Weights of a small model that answers yes/no questions on an image's attributes: encoder depths [3, 3, 3].
Rows from block 2 of the fusion encoder, named by matrix and row number. Rows with one number belong to one neuron. Each number is 128 + 32 x the weight over its row's rms, rounded and kept within 0 to 255. All counts start at 0. After the name is the row's rms in percent of the matrix's.
# fc1: MLP up (fusion_encoder.blocks.2.mlp.fc1.weight, 384x128), inputs 0-127
# fc2: MLP down (fusion_encoder.blocks.2.mlp.fc2.weight, 128x384, transposed), outputs 0-127
fc1.39 090 [198 144 132 150 113 153 197 156  84 160 129 154 175 155 151 142 127 100 120 170 134  66 172 156 128 129  93  84 122 135 184 134 126 122 100 131 131 196 207 169 160 161 101 152 153 116 143 121 134 192 152 123 136  89 113 133 159 117 166 110  70  58 138 109 132 142  92 103 119 158 142  97 126 115 125 115 117 134  90 149 226 104  98  94 160 147 159 158 162 146 116 186  93  82 102 131 149 126 169  92 157 169  75 148  89 181  94 132 125  97 187 127 133 132 132 119 121 112 131  71 100 125 158 128 157 186 118 111]
fc2.39 091 [139 104 155 131 155 123 127 219 175 144  98 144 100 172 132 179 146 118 109 133 111 152 124  79 156 116 237 127 156 123 128 137 111  78  79 149 158 186 120 139 142  91 176  97 161 126 139 152 139 127 221  97 153 151 140 120 156 124 151 142   1 195  66 158 138  70 161 154 154 135 125 141 147 125 118 130 128 139 140 153 105 148 158 135  98 128 108 167 127 132 152 126 144 125 128 163  77  96 127 130 131 105 100 124 143  96 168 124 150 158 174 115 151 109 169 176 139  78 160 155 149 167 147 132 126 119 158 106]
fc1.40 106 [137 137 141 106 100 148  99 104 129  86 158 151  86  84 174 107 132 142 163 114  86 131 167 174 118  97  88 159 118 117 170 145 106  99  57 126 179 127  96  81 178  80 143  99  88  90 112  99  80 182 132 103 171 159 147 161 118 127 132  93 114 115  99 138 108 141 106  46 131 130  88 174 129  95  95 146 179 115  78  95 118  85 147 144  85 180 127 115 157 106 166 170 135 146 136  94 152 124  79 148 188 115 154 114 107 153 193 100 161 182 167 131 129 143  64  96 108 161  76 126  68  87 111 145 103 110 100 142]
fc2.40 100 [145 155 106 159 122  83 148 112 128 119 127  69 138 119 117 150 143 137 111 149 131  89 102 118 126  79  75 195 159 216  92 173 156 184  90 161 117 108 181  76 200  66  63 147 177 105 113 127 143 123 152  84 101  98 131 122 131  77 185 129 189 140 122 170 123 134 156 121 181  87 147 180 123  75 168 126 172 126 161 102 109 118  39 110 129 166 135 124 168 145 144 100 150 114  96  73 110 171 106  95  91  95 141 105 130 115 101 129 129  98 106 132 140 125 151 151 107 133  95 109 165  82 119 123 133 133 146 126]
fc1.41 095 [148 135 135 172 160 104 126 125 135 127 147 124 164 134 116 115 157  73 102 205 147 133  69  95 137 152 106 113  93 146  91 167 120 148 105 112 130 142 171  76 173 110 161 162 191 142 118  90  76 179 177 113  74 167 101 101 102  69 112 152 146 159 157 119  52  81 133 135 151 101 113 149 160 165 154 125  97 192 103 131 116 154 150 129 195  89 124 153 112 145  95  53 152 116 120  92 118  83 154 162  84 109  93 157 162 180 110 158 122 108  83  82  68 117 175 105  96 137 170 132 161 108 162 116 128 143 113 116]
fc2.41 122 [116 123 144 146 135  64 142  57 155 169  87 121  98 143 156 146 143 121 128 139 171 113 189 161 161  47  72 145 190 114 134  98 126 109  84 161 113  90 180 127  82 114  96 113 115 114 131  92 154 115 145 166 127 132  64 157 131 135 162 122 155 165 100 170 130  43 117 100 183 120 115 140  98 173  80 131 151  59 120 120 135 122 123 110 157 169 127 102  87 123 121 181 114 116 116 103 127  64 118  64 110 148  93 145 152  57 108 104 117 116 106 180 186 175 142  77 135 120 138  91 124 120  96 146  94 109 120 120]
fc1.42 092 [117 116 100  79 147 118 124 164  74 209 150 179 136 153 111 175 127 133 123 141 125 142 141 105 140 121  83 110 159 109 130  94 124 175 146 122 159  81 154  95 199 139 150  97 107 123 148 152 161  69  94 140 158 123 151  66 101 153 180 103 134 103 117 134 107 112 119  53 162 129 176  64 103  96 105 103 135 114 130 160 101  87 127  92 115 114  86 100 109 133 140 120 112 139 132 154 178 116 176 119 123 180  73 123  88 114 110 151 108 179 143 105 100  98 110  33 169 112 145 171 105  65  92 131 153 204 132 155]
fc2.42 103 [138 108 103 143  79  95 148  89  73  74  81  72 133  98  56 151 100 111 114 149 130 157 128 180 135 181 111 143 133 150 144  91 100 149 116  72  67  94  90 138 135 149 117 113  93 101 145 118 131 120  90 165 164  93 125 149 149 138 121 135 149 111 131 115 198 161 124 134 119 157 131 146 145  98  45 127 112  89 116 155 192 112 136  62 115 108 187  98 124 113 142 101 174 153  72 161 125 102 153 143 185 171 160 174  74  57 126 136 179 116 167 154  96 108 112 178  81 126  65 135 140 157 129 138 141 133 115 134]
fc1.43 100 [138 145 177 133  98 118 116 168  97 111  77  86 114 118  96 163  70 194 103  99 143 121 140 105 120 164 108  96 112  84 129  86 132 129  82  83 108  95  98 124 141 175  90  56  67 102  65 170 139  38 101 199 170  29 118 138  93 103 114 132 151 114 134 103 178 140 132 151 124 172 127 147 126 123 150  93 162 129 139 149 158 107 133 132 110 137  77  69 130  99 135 132  86 149 129 173 144 124 101 148 137 130  99 151 147 114 162  69 132 120 136 128 169 175 106 160 132 128  86 104 135 154  73 130  92 176 129 118]
fc2.43 107 [149 143 123 110 176  61 126 107 177 132  66 127 128  84 135  85 120 136 163  35 152  72 103 184 134 117 126 158 145  83 131 106 149 129 145 170 100 146  87  69  90  89 168 134 145 143 146  97 120 111 110 141  53 196 112  68 121 157 138 150 150 145 138 119 177 141  69 120  74 125 136 174 114  71  79 115 113 113 111  93 156 128 140  59 163 142 126 109 130 167 104 106 183 123 126  71 147 130 122  81 128 115 205 122 122 150 106 177 110 144 161 159 152 103 171 131 104 121 124 129  99 112  93 145 158  92 124 121]
fc1.44 107 [100 102 103  89 138 112 138 171 178 158 124 132 112 143 135 139 149 162  90 161  86 118 186  96 150 107 159 103 132 130 131  68  84 145  79 168 113 131  82 148 171 109 120 152 103 162 149 166 170 174 135 122 169 108 119 128 185 121 104  80 156 141  87 123  30 216 139  93 134 103 124 120 109 114 166 144  66 130 160 111 126 147 182 107 177  93 124 137  98 153 139  81 145 204 128 145 157 157 101 115 136 153  94 151  88 105 107 133 165  65  96  87 128  79  79 152 114 126 130 120  91 148  78 100 123 101  91  96]
fc2.44 107 [201 160  86 142 128 150 112 162 150 109 137 155 140 105 128 184 120  79  95 107 160 133  74 145 127 111 100 129  76 142  97 132 129 157 181 124 145 132 128 149 114 166 141 105  98  45  99 122  95 178 207 158 111  98 104 136 140 114 144 137 110 166 103 190  81 191 198 145 121 168  80 108 134  77 199 114 126  92 165 198 121 138 128 113 118 137  93 138 124 131 122 113 117 140 136 152 135 160 102 143 154  92  81  94 103 144  86 143  94 206  79  68  91 140 145 124 162 104 121 151 168 170 143 137 163 130 136 118]
fc1.45 096 [119  74 120  81 123 103 162 113  86 136  77 109 153 126 118 161 141 101 148 105  89 135 108 169 124  44 162 162 140 149 177 140 123 156 131 106 129  97 138 149  81 122 138  79 150 138 189 150 149 138 147  89 141 104 104  99  66 105 112 177 113 126 157  99  97 177  84 140 110 155 105  63 112 139 125 117 124 192 117 128  77 122  94 125 173  62  94 207 139 149 100 141 118 116  73 132 155  75 132 161 117 137 128 166 115 112  95  94 130  85 110  85 145 163 174 126  56 113 102 197  89 110 125 100 143 131  77 172]
fc2.45 104 [152 177 171 139 103  75  89 167 146 113  87 128  46  72 134 151  93 152  99 138 135  69 126 111 174 153  41  85 108 112 144 152 136 141 146 116  70  78  77 125 160 128 140  74 108 130 110 126  94 128 148 114  64 162 110 158 101 173 144 141 141 112 161 123  99 154 139 120 134 120 157 131 102 154  97 147 123 124 152 110 115 181 137 113  99 145 127 119 162 126 123 191 129  68  71  62 125 221 139 149 152 138 113 172 113 123 126  85 107 186 100 113 119 150 128 139 119 128 153  82  88 169 109 172 102 127 100 184]
fc1.46 114 [108  75  94 160 124 164 127 123 109 151 119 204 170 151 116 164 115 154 198  91 166  97 117 164 179 128 140 126  87 134 113 128  63 145 136 109 215 115 129 146 145 125 180  72 170 131 120 139  95  52 180 178 103 135 111 120 112 124 122 118 128  88 133 133 154 181 117 173  96 142 169 123 106 132  85 132 117 186 121 151  50 203 198 121 136  75 124 111  99 122 131 165 128  99 119  97 148 121 104  77 139  58 151 138 124 117  97  93 153 143 161 102 137  85 124  74 115 144 133 123 138 133 131 128 129 164  90 148]
fc2.46 112 [151 108 131  83 111 163 107 107 130 135 139 147 134 143 104  92 107 237 125 144 125 200  91 154 106 163  61 102  80 113 125 123 151 216 158  67  72 110 167 130  99 154 170 165  95 158 166 121  88 180 158 124  98  84 170 108  82 116  83 153  98  82 158 139 137 141 119 117 111 120 138 120 135 124 124 142 101  91  81 110 148 133 124 118 137 201 158 141 161 112 138 100 170 146 145 117 142 184 134  93 110 146 119 139 115 119 109 152 119 103  82 162  89 113 112  44 142 189 125 123 161  83 147 108 157 144 132 177]
fc1.47 105 [135 142 112 158 143 140  70 156  78  60  71 104 103  99 155 138 138  92 109 108 123  83 126  59  92 103  61  90 110  63  65 158 103 177 123 100 123  84 104 110 149 132 173 184  80  66 127 151 116 125 123 107 128 186 129 132 119 102 138 172 137  92  95 112 105 128 117  43 132 119 121 144 134 131 141 157 148 134 106 164  89 142 120 145 125 168 133  99 125 157 169 108  78  92 144  84  93 180  88 109 118 123 120 109 154 106 189 105 150 146 173 102 110 126  66 154  97 142 115 104 108  97  75 162 179 174 129 112]
fc2.47 102 [117  76 151 182 137 125 129 107  87 122 187 113 141 150 129 170 127  84 111 176 105 178 166  98 151 131  85 160 126 117 118 144 112 214 179 154 124 144 148 165 125 116  85 102 122 137  83 128 106 108 104 107 146 153 111 140  77 148 133 104 174 153 155  96  64 225 115 103 167 117 122 192 111  75 161 151 154 143 142 131 162 137  91 107 151 106 165 183 145 104  90 145  63 163  62  98 169 168 126 107 104 141 149 152  70 146  93 165  79 130  99 115 113 188 120 106 126 134 149 120 125 105  76 118 149 169 143 131]
fc1.48 124 [140 124 159  74 176 134  59 111  70  95 153 154 133 180  62 107 142 130 166 155 124 120 161 166 142 131 159 176  97 171 138  83 120 129 171  88 109  76 152  99 187  86  74 139 138 160 118 125  98  79 170 150 142 122 143 115  69 137 207  97 147  72 113 128  70 106 104 161  83 177 123 123 119  97 131 111 141 138 119 125 119 160 151  87  99 105 142 153 123 147 178 107  80 154  87 161 129  93 146 120 139 112 134 138  93 126  88 123  80 124 137  99 125 156 114 138 179  88 166 109 102 117 191  88 155 118 203 109]
fc2.48 108 [160 153 159 191 128 158 116 139 104 114 145 177  94 129 119 169 142  92  91 108  83 133 108 160  98 116  45 129 149 178 121 116 143 146 150 102 112 138 142 153 104 157 173 158 202 145 121 145 119 165  56 110 115 129 112 111 141 109  95 105 114 143 108 153 101 121  75 178 110 120 114 147  73 197 133 156 136 166 184 140  78 163  69 157 172 126 102 154 139 119  92  95 138 112 147 122  88 118 105 122 110 107  76 163  87  75  78 111 144 129 125 112 165  80 163  78  85 165 160  60 140 105  90  84 155  87 101 161]
fc1.49 077 [114 132 111 199 156 122 131 139 162 147 158 126  95 127 124 143 144 130 126 196 134 174 107 110 129 124  20 160 120 130  92 194 106 112 141 106 121 119 179  85 170 123 167 146 161  91 153 132 150 159 150 102 150 200 151 122 144  94 143 104  99 148 140  78 100  94 172  82 142 102 115 161  85 130 101  90 156 147 102 161 104  79 160 133 125 143 115 115  99  93  91 127 179  92 103 119 133  76 127  85 125 176 107  69 149 141  72 201 121 163 184 103  64 147 176 140 128 120 112 125 117 103 121  99 134 173  69 133]
fc2.49 103 [ 77 109 116 124 131 100 167  42  87 127  90 150 119 160 158 121  95 135 177 164 143 122 175 180 138  94 172  81 156 108 120 131 158 107 106 152  99 143 156 126 127 124 124 180 123 208 110 164 100  84 120 184 132 130  89 127 117 131 120 107 138 126 126 160 219  25 114  98 128 173 107 144 161 129  86 112 110  95 122 104 156  82  99 118 148 117 107  98 101 143 167 144 117 168  58 110 126 143 138 111  28 172 129 147 152 122 130 139 159  99 180 162 173 148 134 105 132 101 149 124 162 148 152 105 125 165 143 121]
fc1.50 125 [103 155 182 121  97 154 169 110 175 132 182 144 135 156 177  73  83 135 146 138 148 127 131 137 137 156 127 107 166 115  98 182 152 191 136 140 121 168 108 207 134 151 141 116 111 135  87 163 139 136 182 196 118 123 113 106  82 112 140 102 171 122 134 105 115 165 131  80  90 120 179  64 113  98 186 136 152  91 107 150 108 117 141 152 106 159  78  87 143 116 217 128 114 112 163  92  58 155 129 135 102 117 115 111 115 133 162 131 182  98 141 148  74 153 112 127  73 168 146 157 157 171 136 183  98 176 119  92]
fc2.50 111 [169 173  80 131 147 179 160 217 127 150 140 129 146  77 136  32  83 153  79  73 160 121 149  99 116 128 167 140 184 149 170 124 136 127 127 184 161 156  99 131 101 159 160 111  92 123 120 116  93 103 213 120 114 171  76 118 145 136 159 163 115 105 119  90 141 180 120 103  92 156 167 118 128 139 166 100 108 134 124 135 134  92 175  89  89 122 146 128  95 115 112 170 151  84 116 115 101 123 144 226 118  84 127 112 143 148 105  81 133 116 120 118  73  79 144 127 142 126 117 129 178 107 122 127 163 121 147  71]
fc1.51 108 [ 87 132 153 130 198 150 111 152  39 127 138 126 122 155 113  92 152 142 104  80  65 138  83  77 140  80 162 157 147 154 158  86  55 136 129 162 123  74 127 121 115 115  88 100 104 144 163 104 101 174 180 145 147 130 190 157  39 139 155 148 154 124  76 135  87 119  58 166  85 164 122 128 141 107 154 157 153 152 150 144 126 129 124 102 135  98 141 127 113 117 101 125  69 154 100 162 130 114 183 160 143 115 125 195 140 141 122 108 115 143 169 142 153  66 146 164 163 134 167 108 143 146 179 144 134  92 183 123]
fc2.51 103 [194  78 135 129 147 173 137 165  94  80 183 136 144  81 171 133 152 171 112 100 163 147  76 154  90 123  95 132 115 149  99 125 126 165  97 106 121 196 138 129 103 173 175 138 170 141 151 118  98 133 145 119  74 186 120 128  85 128 106 147  80 117 128 148 128 209 126 138 141  97  81 130  65 171 178 131 176 133 178 103 157 152 106 194 104 110 139 149 187 117  91 140 126 131 123  82 157 120 111 129 115 124  98 148 126 115  87 125 139 139 101 129 166 126 130  27 101 170 129  92 133 126 114 112 113  56  92 174]
fc1.52 093 [115 147  93 124 186 159  96 154 121 162  90 134 135 151 183 101 127 144 138 124  98 119 170 106 158  84  88 154 129  92 123 133 133 155 107 147 170 109 138 109 140  66 151  76 125 129 109 138 133 139 201 172 167 118 145 133  74  83 148 147 168 103 113 162  65 142 125 128 141 141  75 122  79 129 119 126 158 220 171 100 123 102 195 108 152  81 125 105 142 123 181 118  89 136 135 125  87 141 174  94 129 181  66 190 147 104 103  98 155 163 209 117 120  92 143 114  99 149 145 115 101 164 160 159  86 139 132  63]
fc2.52 076 [129 173 179 108 144 137 103 181 123 132 119  93 161 122  77 126 110 114 114 185 142   5 144 165 156 156  86 138 127 112 154 109 148  99 127 126 175  78 115 121 210 110 152 106 159 121 111 111 161 151  88 128  98 143 141  98 128 146 144 156 147  88  90 176 136 160 110 179 111  93 128 132 121 119 113  71 152 168 169 126 106 123 157  76 190 133 137  69 151 136 133  93  81 135  99 128  82  88 144 148 129 180 148 141 154 155 179  67  82 168 143 124 109 126 139 132  86 152  51 148 160 162 116  92 103 157 140 131]
fc1.53 110 [125 166  87 156  89 128 153 115 140 114 145  91 125 110 127 131 124 137 146 203 129 131 164 140 106 110 110 134  56  67 110 175 106 129  76 125 189 102 164 104 172  61 143 168 130 134 139 137 174 142 104 193 163 121 135  84  97 149 170 137 125 156 141 101  58 184 140 192 152  65 139 170 163 157  96 149 154 132  89 158 138  89 166 143  86 174 156 129 132 143 185 138  84 168  96 142 107 138  79 127 131  87 185 177 126 127 155 100 146 157 173 152 125 124 102 105  46 115 133 108 120 124 119 123 123  91 170 112]
fc2.53 086 [134 102 173 116 181 166  76 164 119  99 175 103  88 145 131  94 139  94  87 168 110 182  92 117 109 147  75 140 106 182 179 103 117 165 161 166 119 163 119  92 129 108 141 106 101 107  94  92 155 155  85 138  98  91 170 144 139  61  69  81  85  73 134 129 122 110 138 171  94  87 123 103  63  84 170 138 161 133 179 116 153 159  71 117 119 169 134 153 106 111 130 117 181 148  65 172 152 144 165 180 125 117 127 175 114 130 121 165 137 114 115 150  71 133 116 133  99 161 139 156 152 176 136  79 127  85 128 155]
fc1.54 106 [ 89  96 118 196 149 146 154 132 102 128 126 135 109 170 110 175  88 177 143 137 103  78  60 100 157 129  74 163 109 111 108 126  87 150 148  90 170 121 127 137 171  53 113 145 154 118  74 113 109  90 110 116 126 153 142 130 106 198 107 109 137 122 150  95 146 204 116 130 114 121 162 103 119  88 115 145 165 113 117 137  60 181 124 139 130 122  97 146  71  74 133 102 139 181 110 145 182 173 187  72 107  67 175 105  97  83 160  93 156 129 134 193 130  88  95  98  92 161 112  97 106 145 121 136 121 146 132 105]
fc2.54 099 [184  60 127 108 116  80 105 104 180 112 146 130  98 170  89  93  94 169 102 150 158 169 131 169  93 155 128 147  80 176 125  88 115 176 178  54 113 174 139 119 172 114 167 153 136 170 163 155 143 149 113 160 102 113 220 157 142 128 157 127  82 123 156 105 129 141  88 128 125  78  92  91 109 120 104 173 154 156 111 153 154 143 127 143 147 163 131 129 151 108 135 131 156 105 162 114 164 176  78 119 138 164 106 185  79 150 122 117  42 142 111 141  91 103 107  76 110 103 131 108 175  63 126 113 151 160 110 141]
fc1.55 088 [178 168  97 129 144 151  83 131 125 162 123  99 127 151 144 168 157 151 203 149 170 115 157 119 146 114 154 135 142 127 162 104 137 162 120  94 150 114 167 130 117 124 164 162 170 189 123  91 156  53 155 169 156  52 127 126  74 101 103 159 143 109 146 144  84 144 157 102 193 102 130 110 108  99 130 152 103 146 114 113 114  81 110 165 113 188 124 133 154 160 183  91 106 107  96  70 104 108 125  92  88  86  80  90 121  92 106  71  43 201 137 111 155  92 121 131  92 156 131 135 138  99  88 174  88 147 136 131]
fc2.55 095 [109  85 158 163 102 183 149  79 127 142 120 142 158 142 145 115 133 155 133 114 107 159 117 126 110 173 144 120 164 100 137 114 119 111  95 145 153 177 154 124 125  85 100 181 136 152 183 184 108 110  96  77 120 139 114 105 154 131 156 118  90 145 157 161  95 131 100 128 116 169 135 162  83 137 164 189 146 199 104 193 122 133  97 187 159 118 125 140 117 185 129 123  60 167 227 134 180 165 109 152 121 107 209 116 143  86 153 185 171 141  75 144 105 134 114  91 191 114 178 120 131 121 116 126 123  82 156 140]
fc1.56 100 [119 136 134 175 151 165 115 140  57 108 181 145 149 168 113 166 100 181 154 158 131  64  92 126 113 111  96 167 126 101 120 145  99 160 150 112 182  89 147 128 131  40 119 138 162 136  69 159  93 105 174 174 155 162 130 139  81 211 121  75 118 111 136 139 132 127  67 114  84 112 177  98 119  95 134 137 165  97 134 147  84 158 143  98 145 104 112 171  97  77 137 152 107 137  97 141 142 177 132  78  95  55 192 143 101  99 142 109 153 142 138 125 102  87  86  94 100 158 126 153 111 164 105 142 140 113 164  90]
fc2.56 094 [127  48 101 154 109  90 114 122 129 119 131 123  63 109 125 131 106 134 113 159 153 133 107 124 122 176 127 147  72 154 160  74 100 149 167  57 102 153 138 135 155 151 158 159 122 156 189 122 144 117 102 132 113 135 219 138 129 123 116 158  61  87 152 119 174 184 126 117 113 119 108  96  85  87 112 183 131 121 111 119 132 134 152 129 134 129  91 140 130 118 100 103 222 151 135 109  85 143 110  84  97 165 143 130  90 165  57 122  50 178 140 131 111 119 132 125 155 120 150 108 192  66 146  83 123 155 115 192]
fc1.57 114 [163  91 156 131  84 117 169 150  82 147 148 100 154 152 103 125  68 132 150  60  96  97 203 138 132 120 118 151 132 130  92 167 110 152  82  50 151 171 133 111 178 112 112 109 165 190 123  96  73 191 101  98  94 118 147 102 154 131 111 138  97  80 155 133 130 129 113 147  91  89 131 163  75 132 160 108 106 147 184 159 129  85 189 151 140 159 108 132 113 153 144 143 119 105 180 191 140 106 104  62 176 170 133  53 106 153  91 167 121 146 159 145 137 104 118  93 153 124 126 138 101  98 164 150 130 172  98 155]
fc2.57 098 [178 121 141 182 137 145 150 120 156 166  57 121  99 132 126 173 148 111 107 128 152 132  84 129 156 126 126 118 128  91 132 131 145 135 156 208 114 119 132 127  86 131 147 134 116 138 119 167 171 123 140 146 165  88  82 172 123 180 191 103  29 130 126 108  81 194  98 122  80 105 152 158 133 124 139 154 149 174 121 137 153 146  65 119 103 117 116 126  99 145 152 142  91  52 115 162  74 191 144 125  89 110 180 162 120 160 219 166 104 150 136  87 114 158 132 163 142  65 127 120 132  89 151  86 140 117 144  98]
fc1.58 110 [175 122 101 119 132 134 167 109 121  64 132 144 126 127 103 161 170 115 198 135 127  65 203 147 135 102 134 121 174 117 157 137 161 100 126 134 149 169 173 162 137 153 111 166 135  83 178 196 141 152 182 133 152  83 155 120 151 141 112 129 138  61 122 135 128 143 112 104  80 114  92 108 186  99 170 167 117  91 115 137 240 114 147  86 144 131 110 187 114 115 126 136 131  91  79 140 106 131 136  93 132 155 101 145 116 106 104 158 132  96 192 113 156 139 136 148 129 118  81 161 176 133 177 142 124 175  44 134]
fc2.58 110 [149  61 157  83 155  65 101 164 160 164 139 131 138 107 141 126 154 142 103 132 169 151 110  84 117 124  99 137 129 137  95 177  87 110 131  87 162 183 121 101  98 118 165 147 131  82  98 120 109 158 155 107 110 148 150 141  79 147 150 160  73 152  98 143   0 229 153  89  76 133 167 125 124  99 180 131 156 139 141  93 124 129  99 111 157 150 151 130 124 145 124 141 147 117 142 142 109  83 111 133 148 113 125 152 113 112 103  96 166 150 141 136  75 111 121 172 167 111  59 190 146 129  71 125 110 104 129 165]
fc1.59 112 [176 137 129  41 110 120 190 152 134 153 160 140 126  58 129 160 106  87 120 128 152 127 153 103 147 165  88 104  71 196 155 165 150 154 153 146 151 135 117 120 137 135 109  99 107 172  98 104 102 121 130 187 124 139  56 167  85  97 129 139 120 107 101  76  80  70 108 132 154  85 125 136 182 175 123 132 108 161  92 126 155 122 189 134 109 149 131 133 136 146 115 108 113 107  64 135 126 172 143 123 113 120 130 151  81 123 157 177 129 108  82 108  60 181 155  53 117 137 119  92  76 139 178  84 151 168 147 108]
fc2.59 100 [129 171  92 153 116  97  78 121 110 160 142 120 111  91 135  98 153 135 161 135 128 165  92 101 176  77  78 149 127  89 140 117 144 173 205 105  77  87 136 109 132 109 162 167 138 125 106  85 138 111 100 173 111 170 191  99 168 127 168 153 164  87  82 164 109 194 138 151 100 154 123 116 134 127 137 130 145 147  75 113 108 119 174 117 111  94 168 186 131 120 168  68 148 138 164 140 154  64 155 144 121 164 137 122 117  69 106 112 115 169 102 132  84 124 109 125 141 163 179  80 152  47 161 112  66 114 179 111]
fc1.60 108 [204 144 162  97 108 132 136 109 101 143 139 115  84 139 169 119 131 143 106 122 102 197  93 141 128 100 155 150 122 109 111  99 147 195 180 104 151 136 124 158 114 113 131 138 143 109 185 108 119 102  89 165 117  85 147 201  72 106 118 124 107  59 163  81 112 165 157 105 109  90 117  95  75  94 140 166 137 149 129 152 171 184 133 186  75 153 145 136 164 166 110  79 171 147  82  63 130 102 119 149 134 122  60 144 125 121  33 120 119 128 161 113  81 120 166 159 142 101 111  63 132 141 127 140  95 106 118 140]
fc2.60 108 [ 72 105 117 141  71 236 106 135 147 107 103 189 153 123 150 111  84 144 100  98 113 197 128 184 115 131  94 126 124 126 120 130 107 182 150 152 144 129 122 124 155 123 117 119 118 174 124 176 137 119 149 191 107  78 115  92 124 159 110 141 192 129 146 110 164 181 115 140  47  95 131 156 184 127 100 166  97  72 128 181  76 164  77 165 124  66 119 109  70 135 103 101  94 105 114 110 142 166  97 168 103  92 146 110 112 101 137 127  83 147  95 166 106  97 144  89 150 121 169 139 144 134  86 156 143 148 111 132]
fc1.61 098 [159 125 152 103  98 145 147 161 178 171 133 100 121  60 177 161 154  80 135 147  57 125 108 138 159 128 149  72  97 168 136  92 114 122 157 124 149 154  98  56 154 160 173  75 104 100 137 109 151 124 122 141 147 173 102 131 116 144  96 116 187 116  96  61  79 184 158 132 174 138 105 133 147 124 133  68 113 166 148 107 134 125 167 112 134 155 154 107  95 181 135  66 117 161 127 159 126 144 194 130 154 212  79 171 125 127 133 128 132  90  76 121  51 155 179 128 122  95 155 104 111  98 111 124 124 127 144 155]
fc2.61 091 [ 22 176 115 108 113 116 137 101 112 138 168 141  96 148 128 121 114 113 164 179 166 182 140  96 159 110 159 119 132  58 159 157 170 152 103 114  91 133 119 143 184 144 186 180 131 173 161 126 153 156 125 119 132  89 142 164 134 110 141 161 150  91 140 163 160 121 145 127  92 170 169 104 153 128 154  71 164 159 100  67 114 103 153  65 110 148 159 133  63 106 135 112 144 133 209 135  72  91 147 160 105 130 151 112 180 104 135 102 133  99 150 109  90 119 128 127 198  89  67 142 127 133 147 111 105  98 129  79]
fc1.62 113 [157 131 144 119 145  77 179 200 118  93 159 132  71 142 152 172 103  95 150 193 103 106  79 105  90 122 143  69  88  87  91 143 115 146 139  73 169 178 163 138 107 145 148 150 140 132 117 107 165 110 163 159  94 108 117 158 146 114 143 101 123  82 194 148 104 161 144  93 119  73 120 117 141 127 112 126 165  91 100 117 145 203 144  95 121 144 143 175 169  76 155 126 151 116  56 133 163 124 162 168  86 139 112 167 118 162 144 133  90 100 150 177  62 128  83 178 148 173 134 168 149 144  96 126 141 172 109  99]
fc2.62 097 [108  86 106 120 111  86 131 107 166 146 108 191 124 130 123 132  96 187  64 183 109 172 117 145 109 159 120 106 111 194 116 144 109 135 160  42 125 164 121 124 183  77 148 158 120 169 131 137 152 102 173 146 118 137 180 146 192 162 161 181  87 158 147 155 128 156 140 108  82 138 156 103  72 140  70 112 138 159 147 129  75 188 142 156 164 161 141 167 116 111 120 138 100 116 132 151 143 131  53 141 115  73 171 161 120 111 119 128 113 185 178 108 112  81 110  68 147  73 120 167 155 146 119 120 153 106 114 121]
fc1.63 101 [149 180 113 150 152 119 205 142 132 203 136 142 147 188  77 151 162 142 123 142 116 103 142 115 130 135  69 131 136 154 136 186 140 141 135 141 115 216 113  98 131 167 161 157 112 102 172 140 137 143 129 107 134 131 173  95  97  93 140 105 182 142  99 128 122 137 107 160  83 186 148  99 112  66 168  67 136  91 119  85 125 167 137 144 116  87 137 124  96 152 126 136 144 107 111 186 116 148 116 130  89 122  92 135 121 167 117 149  97 112 179 155  82  88 146  74 142 221 197  97 135  65 124 125 149 106 147  81]
fc2.63 088 [ 81  89 162 100  99 106 142  28  92  84 154 123  90 120 112 113  81 114 166 125 123 119 164 182 120 113 113 136 154  92  99 127 137 160 131 174 135 103 135  82  78 151  98  95 154 164 128 123 128  69  96 193 127 133  75 131  86 141 102 123 201  78 140 149 113  67 156  98 173 119 104 183 140  97 147 129 140  87 108  69 148  82 118 122 161 140 178 135 101 123 148 130 140 185 168 106 170 126 155 149  95 122 157 118 139  99 127 164 145  99 125 188 147 121 171 170  78 123  89 182 135 123 158 117  72 124  92 151]
fc1.64 105 [172 148 150 114 159  97 200 173 113  91 155 134  96 135 118 122 119  96 138 177 114  93  65 105  99 120 154  99  97  90  92 183  99 146 125  78 175 137 164 113 107 126 111 160 148 119 128  85 163  72 178 140 142 130 131 157 116 123 114  98 107  80 207 154 134 167 147 121 132  98 118  80 137 111  86 160 148 115 112 141 153 178 142 100 127 146 128 199 152  99 163 108 158 186  82 125 125 149 141 155 102 117 128 136 110 149 194 157  98  80 150 209  76 136  82 176 118 163 114 190 142 167 118 132  97 187 115 120]
fc2.64 098 [ 83  83 125 142 108  90 139 119 124 106 119 136 123 135 107 185  62 178 102 208 128 169 127 177 120 140 109 117  83 166 116 121 114 162 151  72 139 189 123 117 248 101 155 133 110 174 136 143 161  87 143 154  90 133 186 121 203 155 168 186  97 156 150 163 167 151 143 117 107 123 139 123 102 132  75 141 134 120 111 162  70 153 126 157 148 137  89 184 125 149 130 115 102 127 120 141 159 158  89 103  83 102 186 152 124 123 108 136  78 189 196 105 127 129 102 129 100 101 122 127 157 116 122 107 150 131 103 112]
fc1.65 085 [182 159 100 103 132 213  93 153 113 145 156 115 156 143 164 119 105 156  59 129 169 132 118 107  56  84  52  83 130 120 140 133 113  96 104 103 155  85 117  93 132  78 129 143 115 119 102 129 138 109 121 108 198  97 148 128 137 203 127  72 129 109 105 116 121 122 141 121 124  78 175 116 151 194 105 158 150 121  41 146  88  84 140 128 101 146 133 137 166 104 144 132 102 163 120 159 142  93 108 145 138 122 174 130 112 174 129 120 155 155 176 173 152 161 148  74  80 118 156 184 103 121  58 114 161 120  93 140]
fc2.65 110 [140  95 178  84 112 162 141 182  65 128 142 141 151 161  96 137 156 122 117 160 139 128  68  44 141 163 176 118 193 104 121 154 143  79  97  88 113 133 134 107 184 125 159 152 145 154 138 117 141  83 139 118 144  64 148 154 105  84 121 156  77 134 150 164 183   5 123 118 172 125 141 149  87  96 129 104 107 129 107 145 127 188 127 157  95 126 100  93 114 146 136 127 142 114 154 147 103  80 133 129 152 100  91 124 140  82  97 139 146 101 145  99  61 170 168 118 113 163 135  86 187 150 115 104 148 164 156 128]